config.toml
encoder_arch = "preact_resnet"
model = "model that answers yes/no questions on an image's attributes"
dataset = "photos of plants and fungi (iNaturalist)"
train_examples = 45211
image_size = 96
crop_scale_min = 1
horizontal_flip = false
questions_per_image = 4
encoder_norm = "batchnorm"
encoder_activation = "relu"
encoder_depths = [2, 5, 2]
encoder_kernel_size = 3
encoder_stem = "deep"
encoder_avg_pool_shortcut = false
encoder_dropout = 0.1
encoder_widths = [48, 96, 192]
fusion = "cross_attention"
fusion_encoder_width = 256
fusion_encoder_layers = 8
fusion_encoder_norm = "layernorm"
fusion_encoder_norm_position = "pre"
fusion_encoder_activation = "swiglu"
fusion_encoder_mlp_ratio = 3
fusion_encoder_head_dim = 32
fusion_encoder_fused_qkv = false
fusion_encoder_bias = "none"
fusion_encoder_qk_norm = false
fusion_encoder_parallel_block = false
fusion_encoder_inner_norm = false
fusion_encoder_positions = "learned"
fusion_encoder_cross_attention_every = 1
init = "lecun_normal"
residual_init = "zero_last"
optimizer = "muon"
muon_scale = "original"
lr = 0.017
momentum = 0.95
nesterov = true
orthogonalizer = "newton_schulz_5"
adamw_lr_other_params = 0.00099
grad_clip = 0.5
steps = 18400
batch_size = 128
epochs = 52.1
lr_schedule = "cosine"
final_lr_fraction = 0.05
warmup_steps = 920
weight_decay = 0.0
adamw_weight_decay_other_params = 0.01
Rows from block 3 of the fusion encoder of a small model that answers yes/no questions on an image's attributes, named by matrix and row number. Rows with one number belong to one neuron. Each number is 128 + 32 x the weight over its row's rms, rounded and kept within 0 to 255. All counts start at 0.
Before each neuron's rows are labels from the 100 texts, of 14976, where the neuron reaches its largest size: "fires on" is the input token at the peak. Only what is clearly more common there than usual is listed. The data: photos of plants and fungi (iNaturalist).
# gate: MLP gate (fusion_encoder.blocks.3.mlp.gate.weight, 768x256), inputs 0-127
# fc1: MLP up (fusion_encoder.blocks.3.mlp.fc1.weight, 768x256), inputs 0-127
# fc2: MLP down (fusion_encoder.blocks.3.mlp.fc2.weight, 256x768, transposed), outputs 0-127

fires on: "phylum Ascomycota"; "order Lecanorales"; "order Polyporales"; "order Saxifragales"
gate.7 [128  98 123  86 178 163 177 112 117 152 142 148 103 184 137 127 111  98 152 147 114 108 107 134 103 158 114 103 101 181 121 153 147 142  34 151 132  84 134 140 168 133 129 169 129  90 138 183 122 141  79  64 139 176 136 118 100 110 118 104 111 132 162 143 122 119 126 127  97 160 110 123  83 167 102 162 141 183 107 175 180 128  94 167 171 138 110 133 105 154 119 129 120 120 145  95 161  84 182 147 142 107 112 135 110 158 141  74  72 125 136 139 148 189 147 122 107 116 115 149 102 120 180  87 177  90 161  98]
fc1.7 [159 188  86 127 113 119  85 204 104  82 127 123 128  49 107 157 167 123 134 162  91 121  96 102 103 156 102  91 109 103  68 199 149 116 180 113 169 164 156 174 101 140  84  83 166 118 118 138 132 182 113 117 138 185  74  67 141 125 103 175 133 118 119  80 147 130 133 100  94 109 124  79 116 103  74  80 104 119 158 148  97 196 121  90  88 152  96 121 131 109 142 158 172 130 134 117 135 127  91  86 103 147 133 122 149 135 147 102 128 112 131 144 108  75  98 100 161 110 193 120 112 150 223 133 125 133 135 138]
fc2.7 [102 123 113 106 127 139 133 180 138 111 141 161 101  92  87 106 140  87 101 143 136 118  68 206 153 156 106  95 126 121  72 144  99 136 142  86 141 155 139 172 179 120 143 128 224 139  94 140 143 166 118 147 112 122 118 124  98  90 110 116  81  95 128 176  92  82 111 162  92 102 125 199  97 130 144  89 129 159 151 147 140 162  99 138 164 131 166 160 134  73  84  76 143 147 124  90 132 132 156 124 112 128 119 115  73 179 177 140 146 116 137 132 166 161 166 141 188  93 188 138 185 116 182 184 137 127 182  57]

fires on: "kingdom Fungi"; "class Agaricomycetes"; "phylum Basidiomycota"
gate.380 [119  86 128 153  73 119 139 116  63  95 145  94  91 143 121 141 166  79  63 126 170 132 147 131 152 145 165 103 145 175 132 100 141  51 174 143 158  76 108  76 137 105 107 155 160  77 157 131 134 124  93 109 194 200  90 126 204 125 129 145 146 132 113 155  96 148 146 120  96 105 179  85 151  90  63 146 111 198  97 174 122  75 100 136  79 133  82 142 138  74 170 146 187 168 126 112 148 138 117 136  29 160 115 101  98 188 156 144 198 160 176 129 112 105 100 165  75 117 111 103 104 118 134 149  90 123 122 121]
fc1.380 [110  98 104  46 190 103 103 114 162 106  79 154  86  80 144 119 113 170 183 175  85 120 123 136 124 142 142 162  88 136  60 132 103 182  95 113 114 131  30 144 146 174 135 113  59 185 121 143 170 127 175 107 137  62 172 103  98 112 146  98 108 150 157  92 139 135 131 105 151 132  64 146 124 111 194  98 150  89 114 100 134 134 133 135 169  92 156 183 119 128 109 134 136 105 126 123 133 110 153 123 220 119 143 110 188 135 110 148 104 190 115 133 143 150 163  64 119 105 112 139 162 137 137 107 144 153 134 164]
fc2.380 [104 163  86 159 130  69 119 131  90 126 149 115 127 176 123 140 134 163 110  69 120 140 110 116 170 133 124 111 136 122 135 100 113 111 160  99 110 147 105 109  88 142 120 195 174  81 144  87  91 149 120 143 130 134 122 129 118 132  96 116 102 125 118 135 131 137 131 106 110  84 120 123 139  92  81 133 180 138 118 168  95 114 120 148  83  76 125 124 196 144 158 162 153 151 114 138 160 126 147 143 120 125 146 139 202 100 200  98 163  81 166  67 108 200  72 132  95 106 121 131 153 143 110 122 153 109 152 159]

fires on: "order Geraniales"; "order Apiales"; "order Boraginales"
gate.11 [151 131  75 144 145  46 100 191 181 161 141 115  96 129 121  84 142 132 109 112 147  90 139 142 143 146 133  72 170 123 151  74 142 112 130 119 128  95 120  63 123 186 115 186 145 123 168 118  86 152 163 112 110 203 162 129 168 117  74 127 149 135 160 113 111 162  84 105 118 142 223 162 114 164  94 106 162 130 144 127  94 102 108 110 124 120  83 135 132 149 137 109  66 115 118 135  81 119 151 153 160 109 105  99 136 107  89 147  91 144 122 187 115 138 122 104  98 163  95 171 153 151 105 124 130  84  99 139]
fc1.11 [ 84  85 176 139 134 143 160 182 124 128 146 121 239 123 140  95 139 163 127 180 163 132 127 184 124 127 132 133 147 123  76  92 150  39 139 133  76 152 131 166 101 171 140 130 119 163 139 155 130 166  97 152 157  67 143  75 124 156  87 173 135 186 177 124 135 123  89 119 137  67  84 125 101 163 134 154  54 150 162 175 177 117  75 117 138 180 114 150 208 167 125 114 193 100 104  78 129 167 138 124 100 155 164 108 162  94 116 105 105 155 161 116  80 137  85 120  48 172 130 149 140 113 101 100 152 139 115  83]
fc2.11 [156 172 119 108 154 138 139  98 189 164 166 112  46  96 107 146 131 103 151 122 151 103 146 117 122 147  80 129 131  99 199 149 120 153 105  95 133  84 145 135 153 119 148 134 110 101  84 109 120 191  77 158 107 113 107 144 122  80 141 132  63 172 102 145 164 115 129  66 128 169 160 138 164 120  86 150 131 140 120 134 135 164  79 108 136  84 179 128 110  92 164  99 161  96 174  95 128  87 109 126 176 176  92  83 145 195 128 145 115 157 156 109 186 161 150 134 172 153 103 112 126 121 101 119 131 126  71 117]

fires on: "order Geraniales"; "order Boraginales"; "order Lamiales"
gate.247 [ 94 154 122 135 127  98 134 155 133 120 122 150 143  70 106 211 143 105 141 142 164 176  72 139 129 152  87 117 130  96 152 107 114 135  64 145 152 109 118 100 139 128 109 155 194  88 107 120  67 144 145 158 131 130 154  54 160 140 199  97 110 133 132 101 173 118  92  93 135 146 103 178 165 164 173 119 115  67 172 151 128 123 121 144 104  90  50  88 151 180 156 133 184  88 102 149 180  92 146 156 128 194 113 156  77 105 144 167 103 121 133 111 113 123 136 133 168  97  93 132 101 106 118 123 133 115 123 130]
fc1.247 [140 111 178 105 126 126 158 173 163 156 171 134 106  85 133 160 130 149 132 149 143 100 171 146 153 150 120  95 115  75 106 153  82 118  90 127 118  46 129  98 154 187  82 154 158 103 152  94 119 177 160 156 123 151 128 105 103 129 116 161 149 120 158  71 135  99 103 173  91 129 128 215 136 150 157 132 100 144 133 185  82 103  88 169  86 138  96  74 117 117 134 152 159  91 128 174 102  74 168 150 132 129 191 132  80 188 112 201 115 125 102 102 127 137  93 104 132 112  99 127 104 125 138  97  91 104 158 169]
fc2.247 [117  85 122 169  98  75  76 149  91 136  90 108 170 145 131  60 145 141 102 101 103 130  74 131 103  37 187 193 184 106 107  75 150 127 125 144 145 113 173 117 143 110 136  84 103 157 151  94 213 136 132 103 179  76 145 113 114  92 135  92 140  64 170 110 112 140 107  78 164 144 179  76  86 122 143 118 158  99 124  99 180 154 146 150 121 124 132 136 148 111 221 177 102 177 154 155  73  95 142 123 140 159 142 112 102 122 135 134 101 139 148 152  54 151 147  77 164 131 175 146 140 192 113 124 121 179 100 101]

fires on: "phylum Ascomycota"; "class Lecanoromycetes"; "order Brassicales"; "order Rhytismatales"
gate.327 [ 87 119 165  75 104 143 159 161 180 136 125 137 102 156 169 130 150  91 106 149  95 122 161 208 136 146 155 127 129 130 158 138 138 129 148 131  99 121  96 130 121  67 135 128  91 150 108 128 207 126 144 148  77  89 122 206 104 115  77  46  91 131 126 116 121  89  90  91  99 127 171 134 124 113  98 132 108  88  92 119 179 157  91  88 105  96 147 168  99 181 124 168 163 122 135 133 127 129 118 118 125 140 116 105  50 117 159  67 207 102 116 133  96 170  91 214 117 138 152 136  71 146  64 135 109 135 147  81]
fc1.327 [173 146 133 178  83  94 132 120  81 127 157 133 110 157  70 118 153 134 171 152 126 154 109 167 154 154 131 130 147 112 106 109 181 157 145  97 155 139 188 120 157 167 167 130 162 130 126 136  73 155 193 127 141 148  94 102 131  98 148 142 117 129 123 171 100 102 181 121 195 116 147 121 162 141 139 152 130 154 147 156 128  79 169  60 161 126  77 176 174 144  60  92 108 131  97 100 128 173 148  97 164 116 149 136 138 131 145 131 105 196 121 102 124 107 149  81 122 131 108  87 125 147 200 126 124  96  60 132]
fc2.327 [125  61 144  85 157 184 133 141 130 168 103 153  94  87 196 129 108  91  87 143 123 179 140 159 220 146 119  90 134 107  82 127 147 130 138 111  71 113 119 128  77 131 146 135 113 131 122 133 103 117  80 219 142  95 151 135 131 123 162  95  75 129 149 158 132 127 130  47 176 131 126 172 152  94 127 161 145 100 144  57 200 154 133  85  94  76 113 129  91 134  73 134 156 130 168 109 182 121 144 122 135 157  93 129 162 114 158  77 138 135  83 101 117 131  88 121 160 112  95 100 113 124 110 133 164 141 143 161]

fires on: "order Poales"; "order Pinales"
gate.6 [104 115 102  99  50  67 122 117 166 164 118 148  83 130  88 148 124 173 108 126 131 103  65 187 143 158 146 143 131 127 102 104 135 189 107 164 145 146 132 107  69 133 170 127 106 124 106 123 137  92 152 149 101 111 124 159 225 164 109  60 193 124 153  89 153 167 144 157 143 163 147  98  91 155 110 155  99 120 133  77 145 147 107 175 176 148 148  90 133 145  50 187 135 160 119  75 121 108 178 139 128 129 126  69  98 119 182 112  97 187  73 139 112 174 116 150 156 118 125 103 107 132  81 156 113 105 144 157]
fc1.6 [143 112 111 145 200 133 111 187 132  95 145 104 115 152 166  81 105 147 124  99  78 216 157 109 127 182 119 146 136  90 140 149 100 149  83 110 141 116 198  99 118 143 120 134 153 112 147  88 183 159 113  80 122  82 146 106  63 171 144 138 150 138 109 108 130 120 142 108 144 116 132  66 102 115  76 182 130 123 106  70 178 195 151 140 134 128  93  65 117 157 133 115 128 150 109 134 124 105 183 136 125 133  96 125 119 148  58  68 115  77 223  63  87 143 185  82 130 105 152  78 122 182  88 147 205  96 148  89]
fc2.6 [119 132 116 100 166 154 185 175  94 101 144  86 160 119 157 114 106 140  96 110 163 103  94 139 158 125 150  94 161 113 153 199 156 100 109 145 147 125 137 111 140  92 117 136 183 100 125 120  79 165 130 157  39 159 146 162  95 139 166 102  96 129 127  93 161 162  54 182 111 116 175  95 118 135 145  97 113 139 136 154 132 125  85 138 136 111 101 166 113 111 176 191  96 115  89 193 131 153  83 101 108  60 157 132 138 162 193 105 107 127 129  68 152  57 111 112 179 161  88 156  80  77 115 193 139  94  92 128]

fires on: "phylum Ascomycota"; "order Polyporales"; "phylum Basidiomycota"; "order Agaricales"
gate.158 [145 132 145 115 211 139 108 107 184 101 156 144 158 116 177 157 164 133 173 139  88  90 115 118 162 119 143 127 167 148 173 146 132 147 135 129  63  78  93 113 159  83 131 107 119 118 114 107 142 120  94 200 101 159 153 131  20 143  83 128  80 160  95  79  65 107 145 143 174  78 205 204 143  81  67 116  76 146 161  95  72 122 155 188 190 162 112  86 105  92 165 122 136 156 151 121 124 107 160  69 149 138 119 122  97 138 149  82  98 121 117 137 147 156 121  84 131 136 188 118 161 118 156 116 129 110  95  96]
fc1.158 [ 94 180 140 101  96 139 169 222  87 123  74 101 122 106 124 120 100 143 104 129 164 148 150 167 147 137 112  58 173 135 118  93 186 112 126 145 174 167 156 151 153 137  98 163 118 116 144 152 132 126 155  73 119 139 115 108 199 143 184  91 100  82 162 180 112 160 121 125  98 144  62  62 110 189 180 154 146 136  63 149 160 145 114 117  74  85  82 176 129 119 126 126 167 128  88 142 115 131 110 136 131 129 117 117 141  52 128 167 150 155 145 140  87 113  84 148  96 127 139 151 151 137 129 140  72 138 127 137]
fc2.158 [127 142 121 142 124 129 125 141 177 141  66  84 130 161 159 136 178  59 139 196  91 118 132 129 163 187 160  65 116 124 128 114 179 126  93 121 156 167 121 122 128 148  97  92 157 141 163 121 157  85 156 124 156  56  95 126 181 135 210 116 138 145 136 145 151 106 110  93 123 104 119 147 145  89  66 126 183 158 129 165  69 124 150 143 115 112 118 131 118 137 138  94 105 124 115 107 113 129 165 127 133 165 171 185 151 151 163 118 131 197 116 168  43 162  82 190 107 142 144 112 157 167  90 136  75 142 141 149]

fires on: "order Geraniales"; "order Brassicales"
gate.374 [115 120 148 145  95 147 152 146 100 178 159 120 116 136 135  76  74 172 161 133 100  85 134 108 159 132 121  97 165 127  75 138 150 146  86 123  62 126 150 111 120 114  57 123 131  86 142 121 149 140  91 137 182 101 118 131  88 147 124 173 144 129 155 203 132  70  76 120  93 124 140 134 217  96 178 195 131 147 124 128 139 201 147 117 185  69 118 146 147  83 124 148 133 109 156 188 140 138 170 113 122  96 105  85 151  99 102  92 139 115 127 115 101 157  53 143 113 128 102 100 120 133 162 155  75 177 183  73]
fc1.374 [ 96 167 146  59  90 173 131 117 104 155 122 156 139 147 161 148 153 182 160 155 129  84 169 139 149 163 120 129 157 130 105 148 168 134 101 157  84 107 129 124 134 114  79 150  92 116 157 120  88 105  73 139  89  99 163 128 124 141  78 196 159 171 119 108 110 121 120 106  68 138 169 136 203  94 142 140 126 171  84 130 111 110 195 139 124 117  76 155 105 123 167 151 108 190 142 124 129 123 138 112 127 138 122  84 130 123 106 105 136 102 119 143  85 127  78 123 112 131  56  94 125 147 163 177  90  71 170  81]
fc2.374 [120 132 206 162 147 148 114  68 132  87 129 140 115 106 121 151 177  94 127 147 146 164  86 151 166 107 181 108 141 155 148 147 129 181 162  79 173  71 110 139 142 114 140 151 163 132 125  79 102 105 143 121  75 199 111 156 117 118 156  51 140  98 130  96 113 164 102 112 156 130  37 127 111 135  90 152 107  97 153  92 112 167 112 140 120 182 124 128 127 135 156 155 149  93 124 154 103 100 118 143 181 105 126 123  68 158 141 110 120 141 155 111 125 114 163  99 165 112 179 115 121 146 173  70 143  95  73 129]

fires on: "order Poales"
gate.367 [163 128 108 109 139  45 101 155 166  62 103 186 129 141 141 149 148 143 125 141 135 164 196 120 118 139 171 139 142 165 105 139 110 125 170  98  67  98 103  83 119 114  90  66 138  87 136 169 155  55  99  91 191  93 146 106  98 161 124 126 105 126  85 124 112 111 164 109 128 117 119  75 151  80 113 127  89 105 156 119 125 139 149 168 136 104 103 141 151  54 128 117 143 183 121 103 110 135 110 124 154 133 172 170 108 131  89 134 176 164 129 151 212 141  93  83 103  65 113  88 168  96 143  90 159 183 101 133]
fc1.367 [134 127 109 127 152 128  66 133 152 101 126 161 144 120 133 110 187 163  98 103 142 171 147 122 101 117 180 175 130 114 119 122 144 140 125 148 155  77 147 124 108 122  81 159  94 126 101 164 149  79  70 101  95 164 171 119 139  96 165 132  74 125 116 103 137 138 144 101 154 120  85 100 104  97 108 135 149 113 104  96 148 143 150 117  48 108 138 136 155  40  93 132  65 148 183 129  86 118 149 111 170 161 145 129 151 132 122 135 136 133 110 234 134 111 178 114  98 112  72  99 110  84 117 118 106 205 150 154]
fc2.367 [123  95 184 105 157 138 156  60  38 155 234 135 104 109 154 176 144 107 150 116  91 114  80 135 100  92 102 137 123 152 146 144 131 107  50 149 166 151 121 124 122 144 138 155 105 132 111  98 126 175 170 160 161 112 121  87 102 171 128 132 157 126 109 173 136 104 126 143  81 180 104 168 145 108 165 144 117 138 156 159 188 139 145 116 152 154 118 145 161 150 160 136 183 136 103  97 130 136 165 126 129 143 164 135 115  96 149 139 114 132  91  90 127 117 138  98 137 202 115 151 138 130 110 132  93  68 130  67]

fires on: "order Geraniales"; "order Lamiales"; "order Boraginales"
gate.477 [124  99 153  88 114 174  84 121 142 128 129  85 120 138 113 101 100 195 141 123 151  97 159  90 118 149 152 117 176  96 156 183 128 156  42 157 141 158 156 141 177 129 171 129 140 112 144 144 132  68 101  95 136  87 107 136 147  56 108 131  83  93 141 151  74 114  85 123 116 152 145  88 131 193  97  90 131 109 185 106  91 151 109  78 114 107 127 115 153 173 126 140  96  94 134 153 150 136  87 133 157 195 126 181 151 157 167 135 121 106 105 125 164 186 130 132 165 142 127 157  97 143  91  96 103 163  59 126]
fc1.477 [ 96 130 105 160 134 146 157 130 124 134 153 136 188 102  86 144 162  97 157 136 126 146 133 186 120 123 110 182 126  92 127 113 148  77 181 101  89 118 175  95  83 102 112 124 185 145 145 134 112 180 141 103 183 108 153 111  85 149 162 157 186 121 174  71 217 106 168 104 133 118  96 124  93 109 125 135  55 180 128 186 110 125 109 160 104 184 127 129 112  97 190  89  95 176 129  62 136 136 153  91  56 107 116 166 166 120  88  98 154 163 152 148  98 140 139 140 113 108 121  95 138 116 192 123 127 141 133 150]
fc2.477 [109  72 175 135 139 120 105 135 202 116 110 118  62 142 142 123  92 144 107  79 136 105 133 146 130  97 152  92 142 111 171 117 113 190  29 144  93 114 130 178 153 155 164 131  65 126  78 174  96 153  65 154  57 134 104 118 162 144 113  97  88 135  76 133  92 166 156 223 116 135  98 149  86 176 157 157 154 130  96 124 154 137  70 178  88 144 116  96 104 132 125  72 199 118 115 148 123 156 141 166 188 142 159 136  98 117 125  72 130 127 115 116 132 120 155  74 104 119  63 109  91  78  96 140 174 116  81 122]

fires on: "order Poales"; "order Pinales"; "order Proteales"; "order Fagales"
gate.408 [147 140 136 117 120 116 107  63 153 161 154 171 185 146 107 107 146  51 104 139  91 179  82 147 105 158  93 164 166 173 168 108 201 136  98 130 169 142 138  60 133 105 105  92 110 122 129 116 151 157 141 176 143 123  95  93 136 103  92 123 118 100 154 140 140  89 119 140 165 113 129 145  87 106 120  99  94 102 174 142 134  86 117  58 132 121 125  68 145 147 192 109 151 105 133 156 116 133 147 169 111 106 110 109 126 115 230 132 101 136 184 181 112 147 175 192 106 145 197  77  83 135  67  72 123 136 120 137]
fc1.408 [164 125  97 117 136 176 134 131 123 138 147 136 129 113  62 129 130 124  80 169 144 148 144  92 103 192 176 159 135 184 133 182 148 153  99 163 120 188 160 102 170  78 134 136 147 109 157 143 111 118 139 121 125  88 170 122 130 113 142 181 100  97 145 221 103 115 146 110  91  93 152 126 117 149 125 175 179 146 165  90 117 155 126 135 132 163 130  79 163 107 154 144 138  82 164 163 140  65 158 105  33  73 139 171 140  73 185 135 137 105 127 132 163 131 118 147  91  97  83 187 158 218  89 106 101 107 122 102]
fc2.408 [112 117 109 108 117 109 129 112 102 113 105 117 129  95  92 193 142  99 146 113 142 140 149 137 180  73 118 130 107 128  74 148 155 154 147 132 141 161 118 125  33 152 109 181 146 132 128 135 104 158  93 142 141 200 122 193  47 112 113 162 109  86 115  79 125 138  89 156 134 158 126 103 101 101 167 160 158 196 108  83 168 156 145  89 104  73 109 196  84 185 131  42  59 178 132 156 136 122 101  86 172 120  97 166 173 124 155 131 154 187  93 119  94 143 112 142 112 124 110 140 118  98 164 162  87 118 142  97]

fires on: "order Geraniales"; "order Myrtales"; "order Gentianales"; "order Lamiales"
gate.325 [120 113 135 139  62 144 137 164 171 193 141 140 178 173 135  78 155 171 121 121 152  66 105 114 129 101 109  65 137 113 120 131  92  50 175 132  74 115 106 136 142 125 101 112 116 132 153 102  91 159 121 189 127 120 123 165 118  82 124 114 143  92  99 153 134 133 112 110 103  80 154 116 120 117 176 144 120 145 100 108 123 134  79  73 156 179 126  57 110 118 119 127 172 117 162 161 108  67  98 117 103 195 135 102  95 159 152 161 155 155  25 138 119 135  90 163 136 144 140  63 156 137 179 107 166 190 132 171]
fc1.325 [ 96 134  84 122 114  91  62  96  89  55 126 124 107  83 114 156 139 123 139 122 132 101 143 171 124 140 145 177 128 123 157 122 122 157 118 155 170 118 163 141  92 147  92 176  93 162 143 157 190 124 145 123 130 130  79 127 130 172  82 134  91 125 104  49 111 152  90 132 163 151 122 115 143 147 113 139 155 130 122 106 133 107 125 176 137 127 154 189 162  95 181  98 123 152 134 101  99 146 129 169  96 130  86 176 161 112 111 140  90  58 163 140 152 111 185 140 115 135  95 169 107 157  83 174  91 118 155  80]
fc2.325 [165 126 126 134 128 132 205 147  95 132 109 135 183 151 160 118 128  89  90 132 149 116 123 118 166 103 143  87 148 123 109 131 138  64 129 131  90 120  52 122 166 169  91 114 132 131 120 133 126 115 189 145 118 108 115 129 158 180 146  63 184 135 182 140 129 152 136 122  25  96 164 127 173 103 163 148  78 130  39 104 155  88 115 102 129 120 122  39  89 153  56  92 147  79 155 171 109 144 110  75 145 123 116 118  98 115 141 160 148 193 118 144 128 167 115 104 113 147 120 112 136 159 124  72  88 177 162 192]

fires on: "order Poales"; "class Liliopsida"
gate.51 [194 104  62 173  77  98 122 183  84 131 186 175 118 145 120 171 163 101  77 133  85 135 159 126 146 108 161 197 179 123 139  95 124 156  82 106  80 147 128 180 127 131 118  95 163 150 120  79 121 122 136 139 177 108 207 162 111 149  93  95 160 142 145 128 128 110 129 147 150 141 127 126 112 129 140 133 155 126 145 105 149 127  87 131 138 139  68  99 123 125 165 169 133 131 131 115  70 138 137 146  61 136 185  90 107 128  88  98 107 150 138 136 141 104  94 189 145 114 141  65  95 116 127 163 127 200 161 156]
fc1.51 [152 137 114 124 121 117  66  96 153 153 147 163 153 157 141  93 149  87 135 151 122  78  92 104 168 152  66 158 138 159 134 198 149 138 120  93  96 143 107 136 120 140 124 110  91 140 192 170 134 152 116 118 150 153  99 123 147 157 120 115  79 123 117 143 224 158 144  86 162  92 148  54 152 156 110  99 154 169 111 135 146 185 120 133 129 144 147 100 153 111 128  98  89  95 144 125 132 135  89  91 132 121 129  89  80  91 136 122 112 110  90 135 125 105 136 136 154 158  82 114 134 123 144 233 112 185 115 104]
fc2.51 [ 89  62  75  67 166  82 164 102 146 154 137  87 149  51 151 131  95 168 158  65 138 147 163 167  94 152 125 105  56 121 106 130 105 140 202 137  64 156 125  97 100 147 134 108  87 124 108 107 115 146 182 126 163 163 132 126 108  76  80 131 125 128 116  71 128 137  98 101 133 115  84 132 171 131 140 193 157 110 128 142 162 109 100 106 138 168 106 116 171 178  94 191 133 136 155 160 142 176 113 129 144 149 156 159 145 143  76 139 156 120 145 189  85 167 150 128 103 124  70 157 124 118 140 116 196 113 106 137]

fires on: "phylum Ascomycota"; "class Lecanoromycetes"; "order Lecanorales"; "order Teloschistales"
gate.332 [162 113  85 105 112 158 123 109 168 102  50  94  96  81 127 117 113  99 140 174 149 113 131 140 140 149 192 169 139 129 110 144  97 129 167  95 166 208 154  63 106  77  78 144 169 156 114 100 141 130 162  62 135 117 100 136 112 128 118 129 107  83 216 135  94 105 218 122 109 135  94 127 120 113 143 121 139 146 150 122 133 120 145 124 116  94  94 164 139 120 159  97 153 111  85  88 150 149 118  61 114  43 155 181 173 188 108 159 133 133 141 144 140 117 125 119 115 121 124  77  88 118 100  90 168 112 105 150]
fc1.332 [143  75 155 156 132 124  67  49  93  83  90  89 107 105 102  68 122 168 133  99 148 208 153  86 135  99 177 175 148 140 116 132 102 150 152 114 163 184  85  47 152 112 137 128 118 135 112  50 162 110 171  92 123 165 152  47 133 159 111 159 135  91 206 115 122 101 164 150 165  89 105 151 143 127 169 175 149 163 155 139  81 122 169 111  86 142 140 151 132  95 136 108 167  71  96  85 109  95 137 119 103  66 140 204 185 169 104 114 117 147 168 123 146  79 104 147 120 115 174  78 120 164 137  96 116 153 119 117]
fc2.332 [158 140 130 162 130 122  93  99 157 159 166  91 187 147  87 216 165  75 159 108 120 119 168 153 142 135 159 171 115 147 110 184 159 155 154 154  53 161 151 159 203 165 162 114 116 163 140 116  99 143 111 193 146 125 162  85 125 162 115  58 128 105  84 119 219 140 124 100 117  95 125  83 130  98 108 154 127  87 181 156 187 107 103  85 143  96 106 126 141 100  87 123 111 175  68 130 135 153 147 105 110 125 136  81 167 151 137  90 174 145 144 116 150 195 117 118 117 121 135 107 117 134 117 111 114 150 105  62]

fires on: "kingdom Fungi"; "order Lecanorales"; "phylum Ascomycota"; "order Peltigerales"
gate.166 [144  97 123 113 153 154 124  89 119 116 130 110  93 142 145 183 146 152 134 127 113 114 117 130 138  89 141 169 117  86 124  46 127 147  87 177 119  73 123 130 100 131 115 150 119 164 126 202 149 117  92  65 167  86  65 141  85 103 154 109 151 113 150 147 124 162 115 124 196 126 104 103 144 148 173 138 113 169 176 175 144 134 158 150 112 157 104 113 149  67 118 137 187 171 100  96 140 170 117 125 151  91 152 175 155 129 116 102 168 179 103 148 125  88 162 143 143 110  75 101 103 149 143 137 187 121 132 102]
fc1.166 [165 155 104 111 219 135 178  82  77 162 156  69 197  75  83 133 136 150  96 116 143 119 154 140 109 101 181 127 138  87 150 159  98 139  74  66 162  75 162 142 158  85  94 187 101 124 188 157 138 135 123 124 135  63 126 114 132  98 127  96 125  82 123 154 175  99 113 137 154  98 134  92  43 144 118  93 110 142 110 140 166  62 126 115 116 126  83 136 121 140 164 106 158 154 115 174 132  91 105 149 154 104 109  91 188 158 104  95 212 152 127 103 138 128 162 151 161 133 156 166 139 124 180 155 125 130 110 155]
fc2.166 [120  84 138 106  69 137 138 109 132 128 137 118  93 138  95 104 116 101 167 121 108  57 125 181 140 183  68 147 136 137 119 102 159 223 165 151 166 125 118 166  29 142 122 186 103 163  85  76 146 105 151 172 180 136 128 140 102 120  88 124 114 142 112  90 101 151 102 121 141 148 163 115 198 175  56 136 139 104 141 102 112 101 132 106 141 128 160 126 151 100 133  66 143 168 116 108 145 144 136 160 106 155 144  41 141  87 100 143 112 110 134 157 125 110 190 146 107  69 151 147 111 158  99 144  75 130 172 143]

fires on: "order Geraniales"; "order Dipsacales"; "class Polypodiopsida"
gate.484 [113 109 111 164 139 174 102  93 101 163 146 127 193 154 173 132 131 156 135 150 123 105 146 177 157 136 187 110 129 127 173 134 127 104  76  98 150 110 100 141 159 134 113 122 129 102 131 103 114 149 107 142  81 133  89 152 101 162 146 150 128 135  99 151  99 153 185 131  98 138  92 151 150 151 110 142 123 154 138 128 101 108  91 131 121 111  90  87 190 171 130 138 164 108  79 143 226 126 138 157  57 178 139 119 104 133 180 127 115 107  94 132  90 115 108 100  88  26 115 147 107 179 148  84  97 105 182 206]
fc1.484 [175 150 127  54 127 170 147 114  83 104 136 132 138 141 125 146 105  78 140 130 134 113 105 156 177  98 160 102 122 115 147 125 112  73 160 156 120 117  81 150 164 138 119 179 170 126 116 138  86 118 120 140  81 135  92  58 106 130 193 150 213 118 113 134 110  79 147 149 132 122 207 186 123 190  82 128  95 144  89 157 143 130  99  86 151 144  56 116 141 109 135 161 143  83  73 178 174 137 102 155 138 168 146 176  84 115 139 114  77 122 124  97 163  60  87 102 192  95  83 119 100 134 122 107 141 127 154 174]
fc2.484 [118 120 113  94 155 177  75 150 164 167 198 106 119 106 100 160 146 151 126 148 130 126 111 137 138  86 145 105 168 117  77 147 128  96 128 130 164 198 145 111 135 112 130 217 120 108 118 146 102 108 153  96 140 101 171 211 147  92 180  83  88 148 154 127 167 148 153  53 104 111 133  66 100 163 123 144  76 120  86  93 144  92 160 128 103 124 118 152 115 139  87 116 120 182 125 125  91 127  99 112 114 104 155 128 105 125 135  89 135  94 125 174 114  52 129 158 129 118 114 128 209 145 118 180 109 127 104 120]